python train.py --encoder_arch="vit" --model="masked image model" --dataset="photos with spoken descriptions (Open Images, Localized Narratives)" --train_examples=203450 --image_size=40 --crop_scale_min=0.7 --horizontal_flip=false --method="mae" --mask_ratio=0.75 --loss="mse" --encoder_norm="layernorm" --encoder_norm_position="pre" --encoder_activation="gelu" --encoder_mlp_ratio=4 --encoder_head_dim=48 --encoder_fused_qkv=false --encoder_bias="none" --encoder_qk_norm=false --encoder_parallel_block=false --encoder_inner_norm=false --encoder_moe="top_k" --encoder_drop_path=0.05 --encoder_num_experts=4 --encoder_moe_every=2 --encoder_expert_mlp_ratio=1 --encoder_experts_per_token=1 --encoder_shared_expert=false --encoder_patch_size=[4, 4] --encoder_layers=8 --encoder_width=192 --encoder_positions="sincos" --decoder_width=192 --norm_pix_loss=true --decoder_layers=3 --residual_init="none" --optimizer="normuon" --muon_scale="match_rms_adamw" --lr=0.0048 --momentum=0.95 --nesterov=true --orthogonalizer="newton_schulz_5" --adamw_lr_other_params=0.0022 --grad_clip=5.0 --steps=18800 --batch_size=64 --epochs=5.9 --lr_schedule="cosine" --final_lr_fraction=0.01 --warmup_steps=940 --weight_decay=0.04 --adamw_weight_decay_other_params=0
Rows from block 0 of the decoder of a small masked image model, named by matrix and row number. Rows with one number belong to one neuron. Each number is 500 + 50 x the weight over its row's rms, rounded and kept within 0 to 999. All counts start at 0. Numbers have three digits each. After the name is the row's rms in percent of the matrix's.
After each neuron's rows are labels from the 100 images, of 14976, where the neuron reaches its highest value: "patch colour" is the nearest of a few named colours to the mean colour under the peak; "responds to" is what is common among them. Only what is clearly more common there than usual is listed. The data: photos with spoken descriptions (Open Images, Localized Narratives).
# fc1: MLP up (decoder.0.mlp.fc1.weight, 768x192), inputs 0-191
# fc2: MLP down (decoder.0.mlp.fc2.weight, 192x768, transposed), outputs 0-191

fc1.386 099:563482492504502499557580454454444469472523539550492497477503434488584419430531508511474493607576403527503496557595555495511422511446456558524497561535401453432525494511497571481459548453480478551554443482514515583553567454537541498481522505501485493480506450443370499525472548580439483459527410608508472516528464487543498474531522479471575480486517479565471420551358538513526485456495571404467482533484524516425501454456572458553446453543574534537492544556427492545458505547542450475542457502489577477475571490503609478537533533450394471494526574419572442669411465413457476466
fc2.386 079:504551486436468538538427507594504481472505463548468546523542555544445523517509458458553391550417442453649501525485528558537557503534586486396478498569409586502450439423558481462440473549530496460473515547447520507469497554605500479492481456576653461455491512479501519525548546463585412484508583481535464456420508519526510534516505487619525439525519524557487474495512458517550509482360546379565535468508420507469517524467575501450484520500440528441548426407460558509539517516470544525479532528548522567429550524457441519458426385442577454398488493482526578478484544496484525461
patch colour: pink
responds to: text has "holding"

fc1.199 086:559483431452555483490464487469395551582555537482548575513528435472519535573506405574570447562403543494421522517520496541553513547574445466498453482499509556509523486486483472398446542481516372438509460486494439477463639398527443472620550529485450467509501521478540483460436534476469442478595476561548463428444466424549457564557550489467577481477482523534525425514477506442514455455569547534404547420539480504587397525497536427531493472501486504471448484556506605501489488489455573403497556499549378582518547558508498487503532563572488452508490514521450489450466575564456558562
fc2.199 092:524477502376439502515582423517562528408444521479470442465534487507490511485550569476512482504576475498513515423511603599514478468586553501509566506463428419530459483500528578492542554441410582468506542465423525527485415529458524538469485496577436508448545570507502454499444491516561652509364500485480462514536441473419520514514447525595497547469438386455418576553522549512470615495503530588627491515498436473471511431528505544553517410546515510494540449591450425487480526398419578547440496398544534515492499529526492520494527477468504516556439501522490491584440489499476485516
patch colour: pink
responds to: text has "grass"; text has "ground"

fc1.366 079:507554438546477460537500493605505504470597504410547505560549523527500446498511516506504504515358550491546590495454450463411485450473496611521451660497451455501542503492506627484507541503434527508500466542473450534561498509441523484508447430461533481473514466492532431460454447497498478481481439525565461493544503434499430447452582424536528541535442507540482494477432533511480510364518555583509530553438496379368558505507489498526462438486515414510547468456520457487558543479441573520519489435621452535483471530354552569438491532521484495455498510473546453551601515598540575545
fc2.366 107:585378524490562451530418507516545587457501564493501476454517482448502514466484500492595573520481551466485413463476467583439430541439525410522497418516463526495475515401449523543415530505520530531508616520434478504468443451508520492597587532508487517501485438457434524542486499489416475515570517506437602492527438487525469497584504487561558453577548451481369526505517513463475485609448466459503544570452436489499495573482600442456492533591546486522472494451439496471543430484528565505558455413557465462559439484537418460545481486555607517500539472515469468687501568485439520509
patch colour: white; pink
responds to: text has "white"

fc1.132 094:462519589511501476507579595526599428433543504423547372458490522473445510496436487510533558576491463547522506540533495485516592514550560548514487510509575578433579500528463483613437484539513562580472462488502459415493461475571472570492530508440485498434445424550490523427459465329475441511473451441497440462509508548605588514546557547449464458439551411528526473540507500621437506471525517473472414447470480496528456398518418557429556498482530475436473520452459481485536492566553488529543481549548475558566523496437438528517516543466479550400558546503479544551576492398492520445
fc2.132 072:440524463485555507468469481503469519467519542442427521435533527484533421557510595486533381385552536492472464485515487506463572441442525531508424471449517490537515479490510539457496525403413526462580495500379483516495483479481463557521531584479572566577467463477525551526422468549485449586558452537493587497480454399432508563597380537486529474461628515494487502487492505481505641474454480411489529574551539433360572426480464559494501531525500461418499529474517418457500492487441550532547483514462563567551470588524489505590447411449490537483554622509542499472551542518530527501
patch colour: pink; white
responds to: text has "white"

fc1.264 093:507532523512530483431472535565545542438487542546572497589502438476521563414442528491456448517427485508532460544455503414531487496444456488487462538385564445506521520495504502561419533473522469546514499500454508455558495449452527526548504512492516603584475431463618522404471445566566439486512440447423429435478441395534543377577516490450522486515555461529372562485531526455405525455491452555561465491434453464551462454547500515466490479523575446479646544466524465446445525555589419486544492537595476515515580499558529491590529535528459488579513458458440512499482525393572579495
fc2.264 084:514477434535495556487525518519368477463323462460464538479510586498556509587506526521490572542473453583439476539482576410471509485426525473489486427556547508516487429471471443485457469424501477508505478402514469571517443563431529573460422455499417457549610532578615581535455503476455461485436589400481490478518541509525549516453594480516570402507524480515518497453513500486569507462541484504551558524546471529410499521485484560494451487559605559534412519429477540619558494496466433533552541501418516474547456513552518584552501481521516483461485546377554525498482542447487427513
patch colour: white
responds to: text has "text"

fc1.562 095:467581482492511477434454423483517434549503496528443428560594498574553487482458468517490401463550453519514460526516504454540482468457486540468583554511391520491598456579466535550381575535488589465561501540468537461488482579511588611510489497519499428597442443484494485476495463549602517520532511511468391490463444556492572462504587586444516472586546449466450477577493505498423493482530452525486472427456513464573579470502488558530514454491561451563579523521398462437525483541485484441606472403509506537439576499554526511527499612482452379507536491444503448496524484516549427406
fc2.562 087:333490446519485477497569575511516542459414525457495504508487514472487493564542524469477505510432609559421519516427529465461585492428457464539449439505571470522475441451454527486470455428540564485439541457503508591580500478532450495463525497393544507602505544469545562545580506418410341527430480511494497498488538440572525444447545537489494532604585552402496545491451507481518455476526418597450543502573394471510519524462570531488562462568509513527537447462518498502469460455511481527598617548544521462548469465500475475444573503453560541547542565441524571503561435510497447529
patch colour: white
responds to: text has "white"

fc1.552 101:492538509439450456480476529566526446499444576430560432492460493511615513497490526451518556548479515482532435479581437502556508491577545516504537574604526365444527456504514516529504449571551495554572444551479499516516480661469455509490438456466589509531439479455454475486538553562510447575432447468559601431439549475498452531455449492544435605450494465538481461507446462438415493521502492521564430506538469553441515535483453373503548517426473561489499493489462473410483552508500432553528499492471536595616569538538495511427549490576473521491467440493433500390550620440475502467
fc2.552 077:491545514480621393542412541539523532496403481553545490525504528562566522542535431486546458507457582598539486538500504466459495493530530467494543467498530559550431446541507540535438421511492538547549560431543594526450572542440482511584431539504547535573451493518511478568497503494489439550521508597500523542498531520390391469480441457422497557405556494438556463541427480554411463511463398481454562431472494546528562541400420484618539458538509536545458430503433500484498584505578485507591512464494489522470385580498442475439470522506482472555488418582538455453456480473484404509
patch colour: red
responds to: text has "red"

fc1.117 106:455493539555455503574461516586492455598513446365502492472456499415508484523449471502511499541415494532489467523533475462512536547532549528547520470498504527579424446485512398524461433533473522479431483564531460446435482427401407533523464570447471490548565567443407549441489481524512522494518504463474502488554504436583472487534592584460512536547472449481538445541410545444482512378468501553491509612554529475525490550485539522503468498475522600535530479494423453531506521536532539398585460506509411503587520514434461611483584532494516463486474608503538586392473406638559527530
fc2.117 136:431456611431504568484535490556429546527551452390500456524417480544486505527404434480496496475504457567605465452517525463416486541511503478589417400509446445577440537450540497467487471402552476537438511536529428434550499528483530565561514550588557518526573423543494443553459508530499463420457519481410529571520504522500434558506450472524566486500501444438505458558506465583536537483516528483557535600564493418430616515478599508410503448483586521524517485545432476502522484552437601546495483472497433524556345560501474529476516514504516513529451483561485503444555433551517417504
patch colour: pink; white
responds to: text has "white"

fc1.590 091:486538587521425477530493499552476553459501481541429445618529460550458469515455557491478567469509596522593558532567448439592536468460443501503480413401479487497506552506456483470511473489535527491486438464377481495490587466464501525423530498489545571505535463514454390492550457524511451456438426429554439524573512604484434620514452440439447552559424426415482544499535610442564483469509443542501508498405505504453441493580553574529544519512518474566540439490473536510535513470490406530569522543512457540462540539486483389569512475471492577557530480544386483537556576554550506578
fc2.590 079:548492483560513445427512457555444545441566578618520588515530459481471515492478500467480485461482437482525531453612485487518478571571588457486491472424546545452458435524449391442460424435438515542506582520484434537502504575493395491514516467557465407461542596590460464519513503411498446549403564503443381540539469455479528521513545534465516522495516463506455496476506552519581497480422474403427489618559473500457467520528542534514555549458495558481406553511526548428498473429448504555549514569517529426596506615585479434443602512518478452471515523521568411530478500540536498504
patch colour: pink
responds to: text has "text"

fc1.630 090:432412546550353489465542577470522579438481510528490585520527487475517440592457513462506439577492546595578506548580543477369548593453486538473548471490554536528593546491553535384495556533560536538468517541436581558521483445487542497584486511375508516528388496520537477426507531511492486513444501497487470427562518497506530531486465511478495492488462440488530454470445521568500499442496475431458460568536545600471491507532482463478452401484538438453599501487474476517460449571518514442430491473414445487483575454481481468512530552575475498455374430465510477582408585541520529413
fc2.630 071:522500486545539418449556520473434518433506424540557460513470456502468446460488548633480533540478459587576497499433521431539495490492490433543521557562423485467458464478551495427490525348526568467537513556580583479428492527586395581504442545571381470460452426441431524550498500483465513553476573490482587557400537496490404551484544535431485434550461431465498422577526568457434532521524535523437451510536536449472520574483473461511548527436492475548547540495460587424540459508463493501477441548551563561593528547592495530497553544543565563466508485549486440444494411497548479501
patch colour: pink
responds to: text has "woman"

fc1.516 084:449504475471409557452467519486530500548479539566448534448426509538514446472515533500396463434457493535485517484482543556491481442480446507456464588507477469594578452499509506477467568444554477490513522563562545586585491437605520543479464476519441528518583579430604465533459546487496441395495471501516443434422467509557455452568591470541549444544447538469541562432473478536503480491502472535466482386486429562609491462419415436507578355616491582479554457499525496546514547511466540514537502470443510584432591490540569581487519574449508482458467466452556529449493562507545413479
fc2.516 076:502502454598514466462516519538465525440590552457513505473489484431533527555538445485506578495564541477466447425480454618503502539459549503486522415530487513529390430510462494606477520544447488478573449524470480499511451393468514520519510443603604395535468533427502548489480458457521451492526469501470512460516520451517496450387577490539521595645521453494389454508557497516439633508450502491453519537528531532462491519481479508582477527460539521431448488524592566448564452503474487485536491491521448487565407560540373506516533499541463486521571369484481418594528618507549517448
patch colour: white
responds to: text has "white"

fc1.671 146:509546481495477600491447513533525535466607515484485535488471514487444471527513438469506419412482475475614507492560478485477527511514590581478529392610522453472556527489495456586464441544560427524479579546535475498505541528452418547510471522618587510543565436490490481508502519575461435501474461418495458564454536471616566435522489549495491497519542474527446605628514494395471501365449424447505534527533500518472526557496454538493483512325534485517492498467480524508448533464520466479445446498497500413529532485566534492419531521544556496500580412522410452404592501453509443458
fc2.671 060:478506527470575406521457449519493428539481461598486494509496503470507567476464476475513515546569477471447497479435482498565525461465408458485490611441535511419438483524544488451574544532465621513540489478504595555528453395521501477434581490368478511424408516467543520516538483484511559502567535531500543458486496512404506544509525460478458504490476643499470453423549464557506528615634525632483559549490414466516478473572468494524478442655465484483436453508564552491527419522396506555526492601563532502473512421483448519585480471467449534561417522501519515507464497470504464538
patch colour: white
responds to: text has "text"

fc1.761 102:510468491494569440501473464558527554513402515514474481483474374458503600491493471429582520459531533565458557478566570503551506450485457452532495517506515468461529488469494465443455487409494505642595455582491559444455490507477483478568484464527480430554475498506510508576456597541488497573466481397512601524460451435411539504548542585579481568510462443418554377652485521529518482498455482419539521504557482510495525583497431415446523480525491627478449540487495567455488500577502432533459543465559440522548427423490516469420543487498493483534481511515536424386578469554515545532
fc2.761 095:482553442544518463501509489532569542525523458545481449443498482484500524575528422507529527483526515445469538569562539432511487489531421542522555468484430540563466468550540442467536475478498576491566657478562504488478579515380495391534408532502564455537531427515436480587538529568532451523482509545439528501517444484413417479501527509444470484479479449461502465530471502435604497484568497451489480423457568412584480460495451441567435543618474522542446503496541492531531562478550451556535508501566404453557335522488422521487540546479484493554584467545509447387408591544465447548
patch colour: red
responds to: text has "red"