{"encoder_arch": "vit", "train_examples": 203450, "horizontal_flip": false, "mask_ratio": 0.75, "encoder_qk_norm": false, "encoder_parallel_block": false, "encoder_expert_mlp_ratio": 1, "decoder_width": 192, "lr": 0.0048, "momentum": 0.95, "orthogonalizer": "newton_schulz_5", "grad_clip": 5.0, "batch_size": 64, "warmup_steps": 940, "adamw_weight_decay_other_params": 0}
Rows from block 4 of the encoder of a small masked image model, named by matrix and row number. Rows with one number belong to one neuron. Each number is 200 + 30 x the weight over its row's rms, rounded and kept within 0 to 999. All counts start at 0. After the name is the row's rms in percent of the matrix's.
After each neuron's rows are labels from the 100 images, of 14976, where the neuron reaches its highest value: "top examples" is what is common among them. Only what is clearly more common there than usual is listed. The data: photos with spoken descriptions (Open Images, Localized Narratives). In brackets: how many of the 100.
# fc1: MLP up (encoder.blocks.4.mlp.fc1.weight, 768x192), inputs 96-191
# fc2: MLP down (encoder.blocks.4.mlp.fc2.weight, 192x768, transposed), outputs 96-191

fc1.233,115,184,195,187,188,180,210,174,242,204,142,256,211,242,191,186,191,175,231,218,160,176,231,252,245,247,184,216,221,240,207,263,239,211,166,144,234,210,181,173,215,214,169,210,232,219,198,258,189,236,216,192,230,167,229,163,184,148,192,199,194,220,192,191,183,209,170,158,217,195,180,165,212,265,175,237,211,156,223,254,271,206,192,243,246,208,193,275,164,185,214,141,190,219,167,182,193
fc2.233,127,178,163,170,218,186,196,209,191,208,150,148,237,169,172,194,161,174,165,204,251,175,231,277,232,201,228,187,216,226,238,161,188,142,160,196,143,185,191,202,215,241,154,202,196,230,205,253,231,236,190,213,216,199,230,182,218,189,125,244,237,202,173,238,186,248,159,211,206,217,207,183,250,205,176,209,200,200,162,264,181,202,170,205,139,211,251,253,199,225,182,248,201,211,209,144,201
top examples: text has "sky" (52)

fc1.456,097,175,154,201,150,148,170,208,182,227,208,213,169,170,189,174,183,234,197,213,188,217,177,187,201,190,268,180,254,182,173,255,209,185,249,220,177,235,213,163,209,170,188,175,191,204,168,229,195,171,238,169,229,171,236,248,272,170,208,175,235,173,172,164,178,181,180,152,212,236,135,170,186,208,203,223,180,224,186,194,211,173,254,200,208,183,186,193,189,172,230,217,197,216,216,181,262
fc2.456,150,141,240,226,209,171,152,139,201,174,222,251,210,191,203,122,221,160,260,215,207,232,219,150,198,208,219,212,164,199,188,197,236,165,211,219,213,144,184,231,211,238,170,229,227,184,186,166,216,179,170,186,210,175,210,175,175,254,179,168,169,177,261,183,224,169,166,214,204,244,237,192,181,229,192,149,241,227,197,261,234,233,198,222,158,188,214,237,193,207,195,210,228,175,237,187,203
top examples: text has "sky" (51)

fc1.230,109,177,190,243,176,178,179,162,236,213,230,180,236,219,189,225,185,205,190,188,213,217,263,207,234,159,214,207,129,169,133,193,179,191,216,173,224,248,163,218,190,226,205,273,184,140,217,174,159,210,166,215,223,186,241,175,210,193,183,153,187,216,158,175,157,237,153,178,234,196,149,204,215,240,236,192,211,183,179,233,196,189,214,175,257,207,243,179,197,209,221,163,177,178,248,223,217
fc2.230,093,138,245,225,227,199,188,226,230,206,170,232,209,192,211,216,240,208,226,141,165,210,254,207,195,190,216,209,220,189,152,187,204,187,173,188,231,231,199,215,221,192,244,196,180,183,180,217,178,204,157,185,200,204,270,183,220,193,193,188,213,196,247,160,165,238,200,188,149,210,204,215,253,187,250,213,208,220,181,166,217,147,200,180,208,172,268,190,232,133,227,208,158,168,218,179,175
top examples: text has "wall" (42)

fc1.449,088,180,186,173,197,209,235,242,224,209,174,209,207,206,234,253,215,217,170,220,215,198,143,231,220,173,188,171,195,214,172,205,191,187,189,187,230,233,195,133,184,157,186,165,194,273,151,244,184,220,238,246,202,174,268,225,186,163,235,200,258,191,180,216,161,227,240,185,200,248,140,190,162,204,229,194,147,220,205,150,205,170,223,239,214,213,198,196,169,217,214,171,193,179,221,179,187
fc2.449,108,200,204,212,235,220,232,168,215,156,208,150,224,231,157,221,251,170,237,187,216,206,229,175,173,163,199,214,182,234,204,206,179,177,123,222,213,177,216,296,196,265,212,187,190,177,234,192,183,175,159,145,175,239,186,155,215,234,170,217,189,182,243,178,220,263,214,251,182,184,184,240,222,198,169,199,238,197,219,224,174,214,185,190,170,211,205,194,251,203,189,220,175,214,191,204,190
top examples: text has "sky" (49); text has "grass" (30)

fc1.19,105,244,216,217,187,146,210,152,217,219,177,205,183,219,187,275,222,183,182,173,261,177,228,177,202,155,217,224,200,235,174,158,197,175,198,211,214,185,162,220,237,194,192,253,161,197,217,228,209,176,175,223,204,149,260,168,209,283,168,185,201,202,223,172,225,175,196,114,160,177,196,173,194,238,203,169,186,191,185,160,194,187,210,234,255,153,221,157,172,156,185,178,156,225,251,195,192
fc2.19,098,221,154,193,194,223,159,227,168,226,242,213,197,155,237,222,172,183,224,143,190,251,174,208,176,149,165,221,208,206,195,180,180,226,170,154,198,236,244,177,194,179,198,264,233,150,239,206,156,191,192,215,184,203,224,206,168,237,232,140,196,176,217,175,206,181,186,233,182,225,206,250,181,180,187,209,169,237,162,187,224,203,197,155,249,210,182,222,212,240,195,163,187,150,193,233,211
top examples: text has "sky" (59)

fc1.492,104,157,210,172,176,212,173,211,169,206,155,180,212,224,103,202,173,249,212,201,203,188,227,191,203,176,197,164,225,123,184,239,195,166,194,219,165,251,244,242,215,225,213,215,234,167,197,219,229,198,212,250,204,203,213,218,211,193,217,241,152,163,183,206,206,216,221,223,138,189,197,246,238,209,165,172,246,228,204,251,226,140,197,203,218,208,166,198,194,181,194,173,195,159,203,171,168
fc2.492,083,196,148,198,248,181,198,211,213,204,210,199,190,208,140,209,254,267,199,231,201,197,191,261,182,175,192,179,214,186,183,187,191,158,174,199,205,233,271,211,169,236,284,214,186,192,178,195,165,214,193,213,244,198,227,168,191,197,110,258,197,181,179,153,171,230,173,253,169,184,154,205,230,225,237,197,213,210,206,203,181,210,254,220,211,175,192,157,227,222,181,152,188,162,209,166,202
top examples: text has "sky" (49); text has "grass" (43)

fc1.753,096,135,217,215,209,208,214,225,188,228,219,202,171,190,184,195,230,230,163,242,147,204,206,138,195,139,239,132,181,237,232,172,204,138,197,189,191,217,260,167,226,190,164,187,199,167,229,213,265,167,186,186,187,220,248,229,246,213,222,223,224,153,165,233,170,237,202,167,191,208,221,250,163,212,218,195,216,192,150,184,205,216,190,180,218,236,150,194,205,225,194,157,176,211,168,247,160
fc2.753,088,222,169,216,201,231,217,221,153,166,207,195,204,242,249,253,169,228,191,186,187,238,161,239,208,166,198,231,214,245,249,235,181,170,149,229,217,200,185,225,169,228,200,209,201,224,213,192,158,210,200,235,187,195,168,199,205,194,215,228,200,178,234,152,210,184,187,196,270,175,184,174,180,166,200,137,229,151,211,226,200,157,190,182,271,148,196,216,235,168,243,217,184,200,186,173,207
top examples: text has "grass" (34)

fc1.122,091,161,194,172,235,190,230,227,204,213,194,202,236,210,190,190,203,209,185,222,242,191,206,213,225,219,181,161,141,260,171,217,194,200,198,193,195,270,200,164,145,203,251,188,179,196,169,245,172,207,252,216,155,228,230,191,165,186,225,189,247,181,196,195,153,246,221,186,164,208,146,180,146,220,230,199,139,211,213,147,198,193,203,225,236,220,202,190,206,197,201,193,164,175,192,168,174
fc2.122,142,212,174,195,225,274,223,204,219,174,163,186,216,249,188,205,225,166,190,218,227,162,204,193,221,211,156,248,203,176,198,165,125,225,183,205,191,174,197,216,217,202,234,211,206,226,228,150,197,195,141,180,220,247,222,176,191,211,198,206,163,214,237,228,212,232,229,269,225,232,226,241,236,233,193,181,215,199,215,243,196,244,195,216,188,192,162,187,233,238,178,221,189,189,229,237,144
top examples: text has "sky" (50); text has "grass" (33)

fc1.336,101,215,213,210,183,116,261,202,256,207,156,210,166,227,244,195,218,186,191,206,226,174,149,189,222,168,198,155,145,233,215,192,162,227,178,157,226,216,238,227,184,210,163,284,116,159,179,225,192,154,177,188,235,206,214,186,176,230,211,221,219,202,222,195,230,200,215,199,202,174,180,161,161,220,208,209,162,197,177,167,239,219,215,178,167,177,213,187,170,187,139,182,207,215,227,212,202
fc2.336,064,223,227,168,221,245,180,189,196,218,196,196,189,269,234,228,169,229,194,208,223,187,197,133,150,145,195,213,168,143,172,227,188,167,180,156,177,225,213,163,203,174,197,225,218,240,166,241,178,182,181,190,154,175,219,260,139,204,194,196,193,170,202,234,219,264,169,166,178,150,209,221,179,242,182,233,238,198,173,191,192,205,207,172,224,172,189,220,211,195,199,184,196,232,225,184,238
top examples: text has "sky" (60)

fc1.22,096,236,204,254,163,213,208,239,214,256,220,174,192,237,217,264,199,192,180,199,172,184,223,220,203,234,205,256,126,239,202,205,180,157,224,205,213,189,175,228,147,142,207,207,207,231,218,175,201,191,227,246,249,142,194,231,154,201,243,197,158,130,218,167,161,213,185,192,153,251,223,189,202,248,198,218,197,192,217,235,240,166,205,264,225,230,210,173,232,128,205,194,225,246,221,193,176
fc2.22,103,230,151,180,167,138,239,166,164,239,188,219,212,219,170,220,233,167,211,209,225,175,198,168,240,232,205,223,212,218,175,209,190,191,127,209,187,217,230,172,224,187,220,209,181,128,215,209,201,194,203,290,187,201,237,170,181,248,224,178,229,212,238,184,221,174,237,230,200,222,199,173,195,247,188,209,165,192,201,152,150,170,133,177,257,208,197,185,174,209,225,194,222,167,242,196,182
top examples: text has "wall" (44); text has "table" (33)

fc1.287,098,227,245,192,249,217,200,247,219,259,241,254,211,182,224,229,181,181,204,194,180,182,174,180,245,200,179,234,176,165,194,217,234,152,225,229,158,190,184,143,157,217,201,207,261,224,187,206,279,171,162,182,234,206,188,162,171,236,265,193,187,185,190,218,208,188,167,219,209,199,234,187,171,176,154,135,265,136,212,179,213,191,188,198,196,175,213,210,215,213,107,239,210,268,194,162,181
fc2.287,124,238,188,173,171,195,166,193,218,191,205,225,206,209,129,194,212,188,209,203,219,179,167,209,242,222,158,190,166,218,168,260,207,189,230,223,284,197,250,196,195,181,171,208,166,231,194,211,183,187,213,212,216,223,196,245,186,191,163,248,233,170,177,232,135,251,157,197,208,200,215,98,192,151,211,259,171,172,190,222,241,170,194,198,194,169,210,184,213,228,241,125,164,203,259,164,171
top examples: text has "sky" (63); text has "trees" (58)

fc1.629,098,208,198,193,164,199,200,203,205,210,204,181,212,223,224,203,248,185,248,223,176,160,199,199,252,203,146,194,204,201,196,194,203,228,226,218,172,191,197,150,251,147,197,170,168,164,197,213,221,166,158,265,239,207,210,173,152,231,232,251,152,152,224,171,152,179,245,183,257,247,162,205,222,217,274,255,128,185,195,241,244,235,214,247,188,162,192,185,168,221,225,254,211,187,248,206,151
fc2.629,100,197,204,227,152,228,201,205,223,240,212,270,181,203,195,240,193,225,185,200,215,196,258,206,205,228,177,222,182,218,225,180,241,194,180,190,197,151,191,194,218,253,194,258,187,172,202,192,192,151,209,213,224,184,188,173,187,226,178,180,156,258,153,189,235,187,209,164,153,226,210,181,245,178,207,211,234,181,218,184,277,179,215,215,224,224,231,235,218,139,236,222,173,186,214,120,195
top examples: text has "wall" (41); text has "table" (31)

fc1.435,105,229,223,274,234,112,208,208,214,247,215,204,232,197,158,167,189,205,176,203,233,204,207,164,225,229,184,207,208,218,195,206,235,180,182,134,148,227,186,232,146,217,229,216,214,189,186,210,162,177,202,179,187,203,258,235,213,198,177,198,232,157,189,257,184,214,203,190,192,164,214,155,243,217,254,225,193,190,161,185,187,198,254,210,163,206,147,200,235,204,258,217,215,188,170,193,236
fc2.435,109,239,158,197,179,177,183,163,210,152,236,208,256,192,234,174,219,174,198,182,239,215,193,180,166,208,201,195,213,139,212,179,212,201,193,163,172,200,232,204,204,204,208,180,172,239,175,210,199,196,215,157,206,155,235,176,182,206,187,214,196,220,185,225,272,225,271,176,231,184,234,178,207,172,215,263,178,193,171,192,242,217,204,239,193,210,222,275,170,286,184,208,247,191,181,200,218
top examples: text has "sky" (63)

fc1.532,103,188,218,204,169,222,198,194,198,198,207,189,144,221,167,224,233,186,126,198,181,209,202,187,162,195,241,209,214,211,199,196,214,179,168,130,174,191,214,191,141,255,176,191,200,255,193,197,170,172,193,186,217,154,203,184,221,210,201,175,240,160,191,167,185,179,219,169,192,153,207,231,159,149,166,202,248,254,227,202,233,191,257,205,195,234,180,173,193,173,196,178,205,138,181,166,211
fc2.532,084,205,163,217,206,257,189,200,191,161,215,172,245,200,247,187,211,237,169,228,212,221,193,225,186,161,198,179,195,192,199,188,235,191,170,211,201,186,181,180,160,294,240,179,172,166,190,227,220,221,180,240,206,220,197,179,206,161,205,272,186,191,200,198,180,225,190,273,185,206,191,198,200,237,218,209,229,211,162,175,216,202,191,161,265,242,179,174,213,181,216,142,206,229,192,228,142
top examples: text has "grass" (27)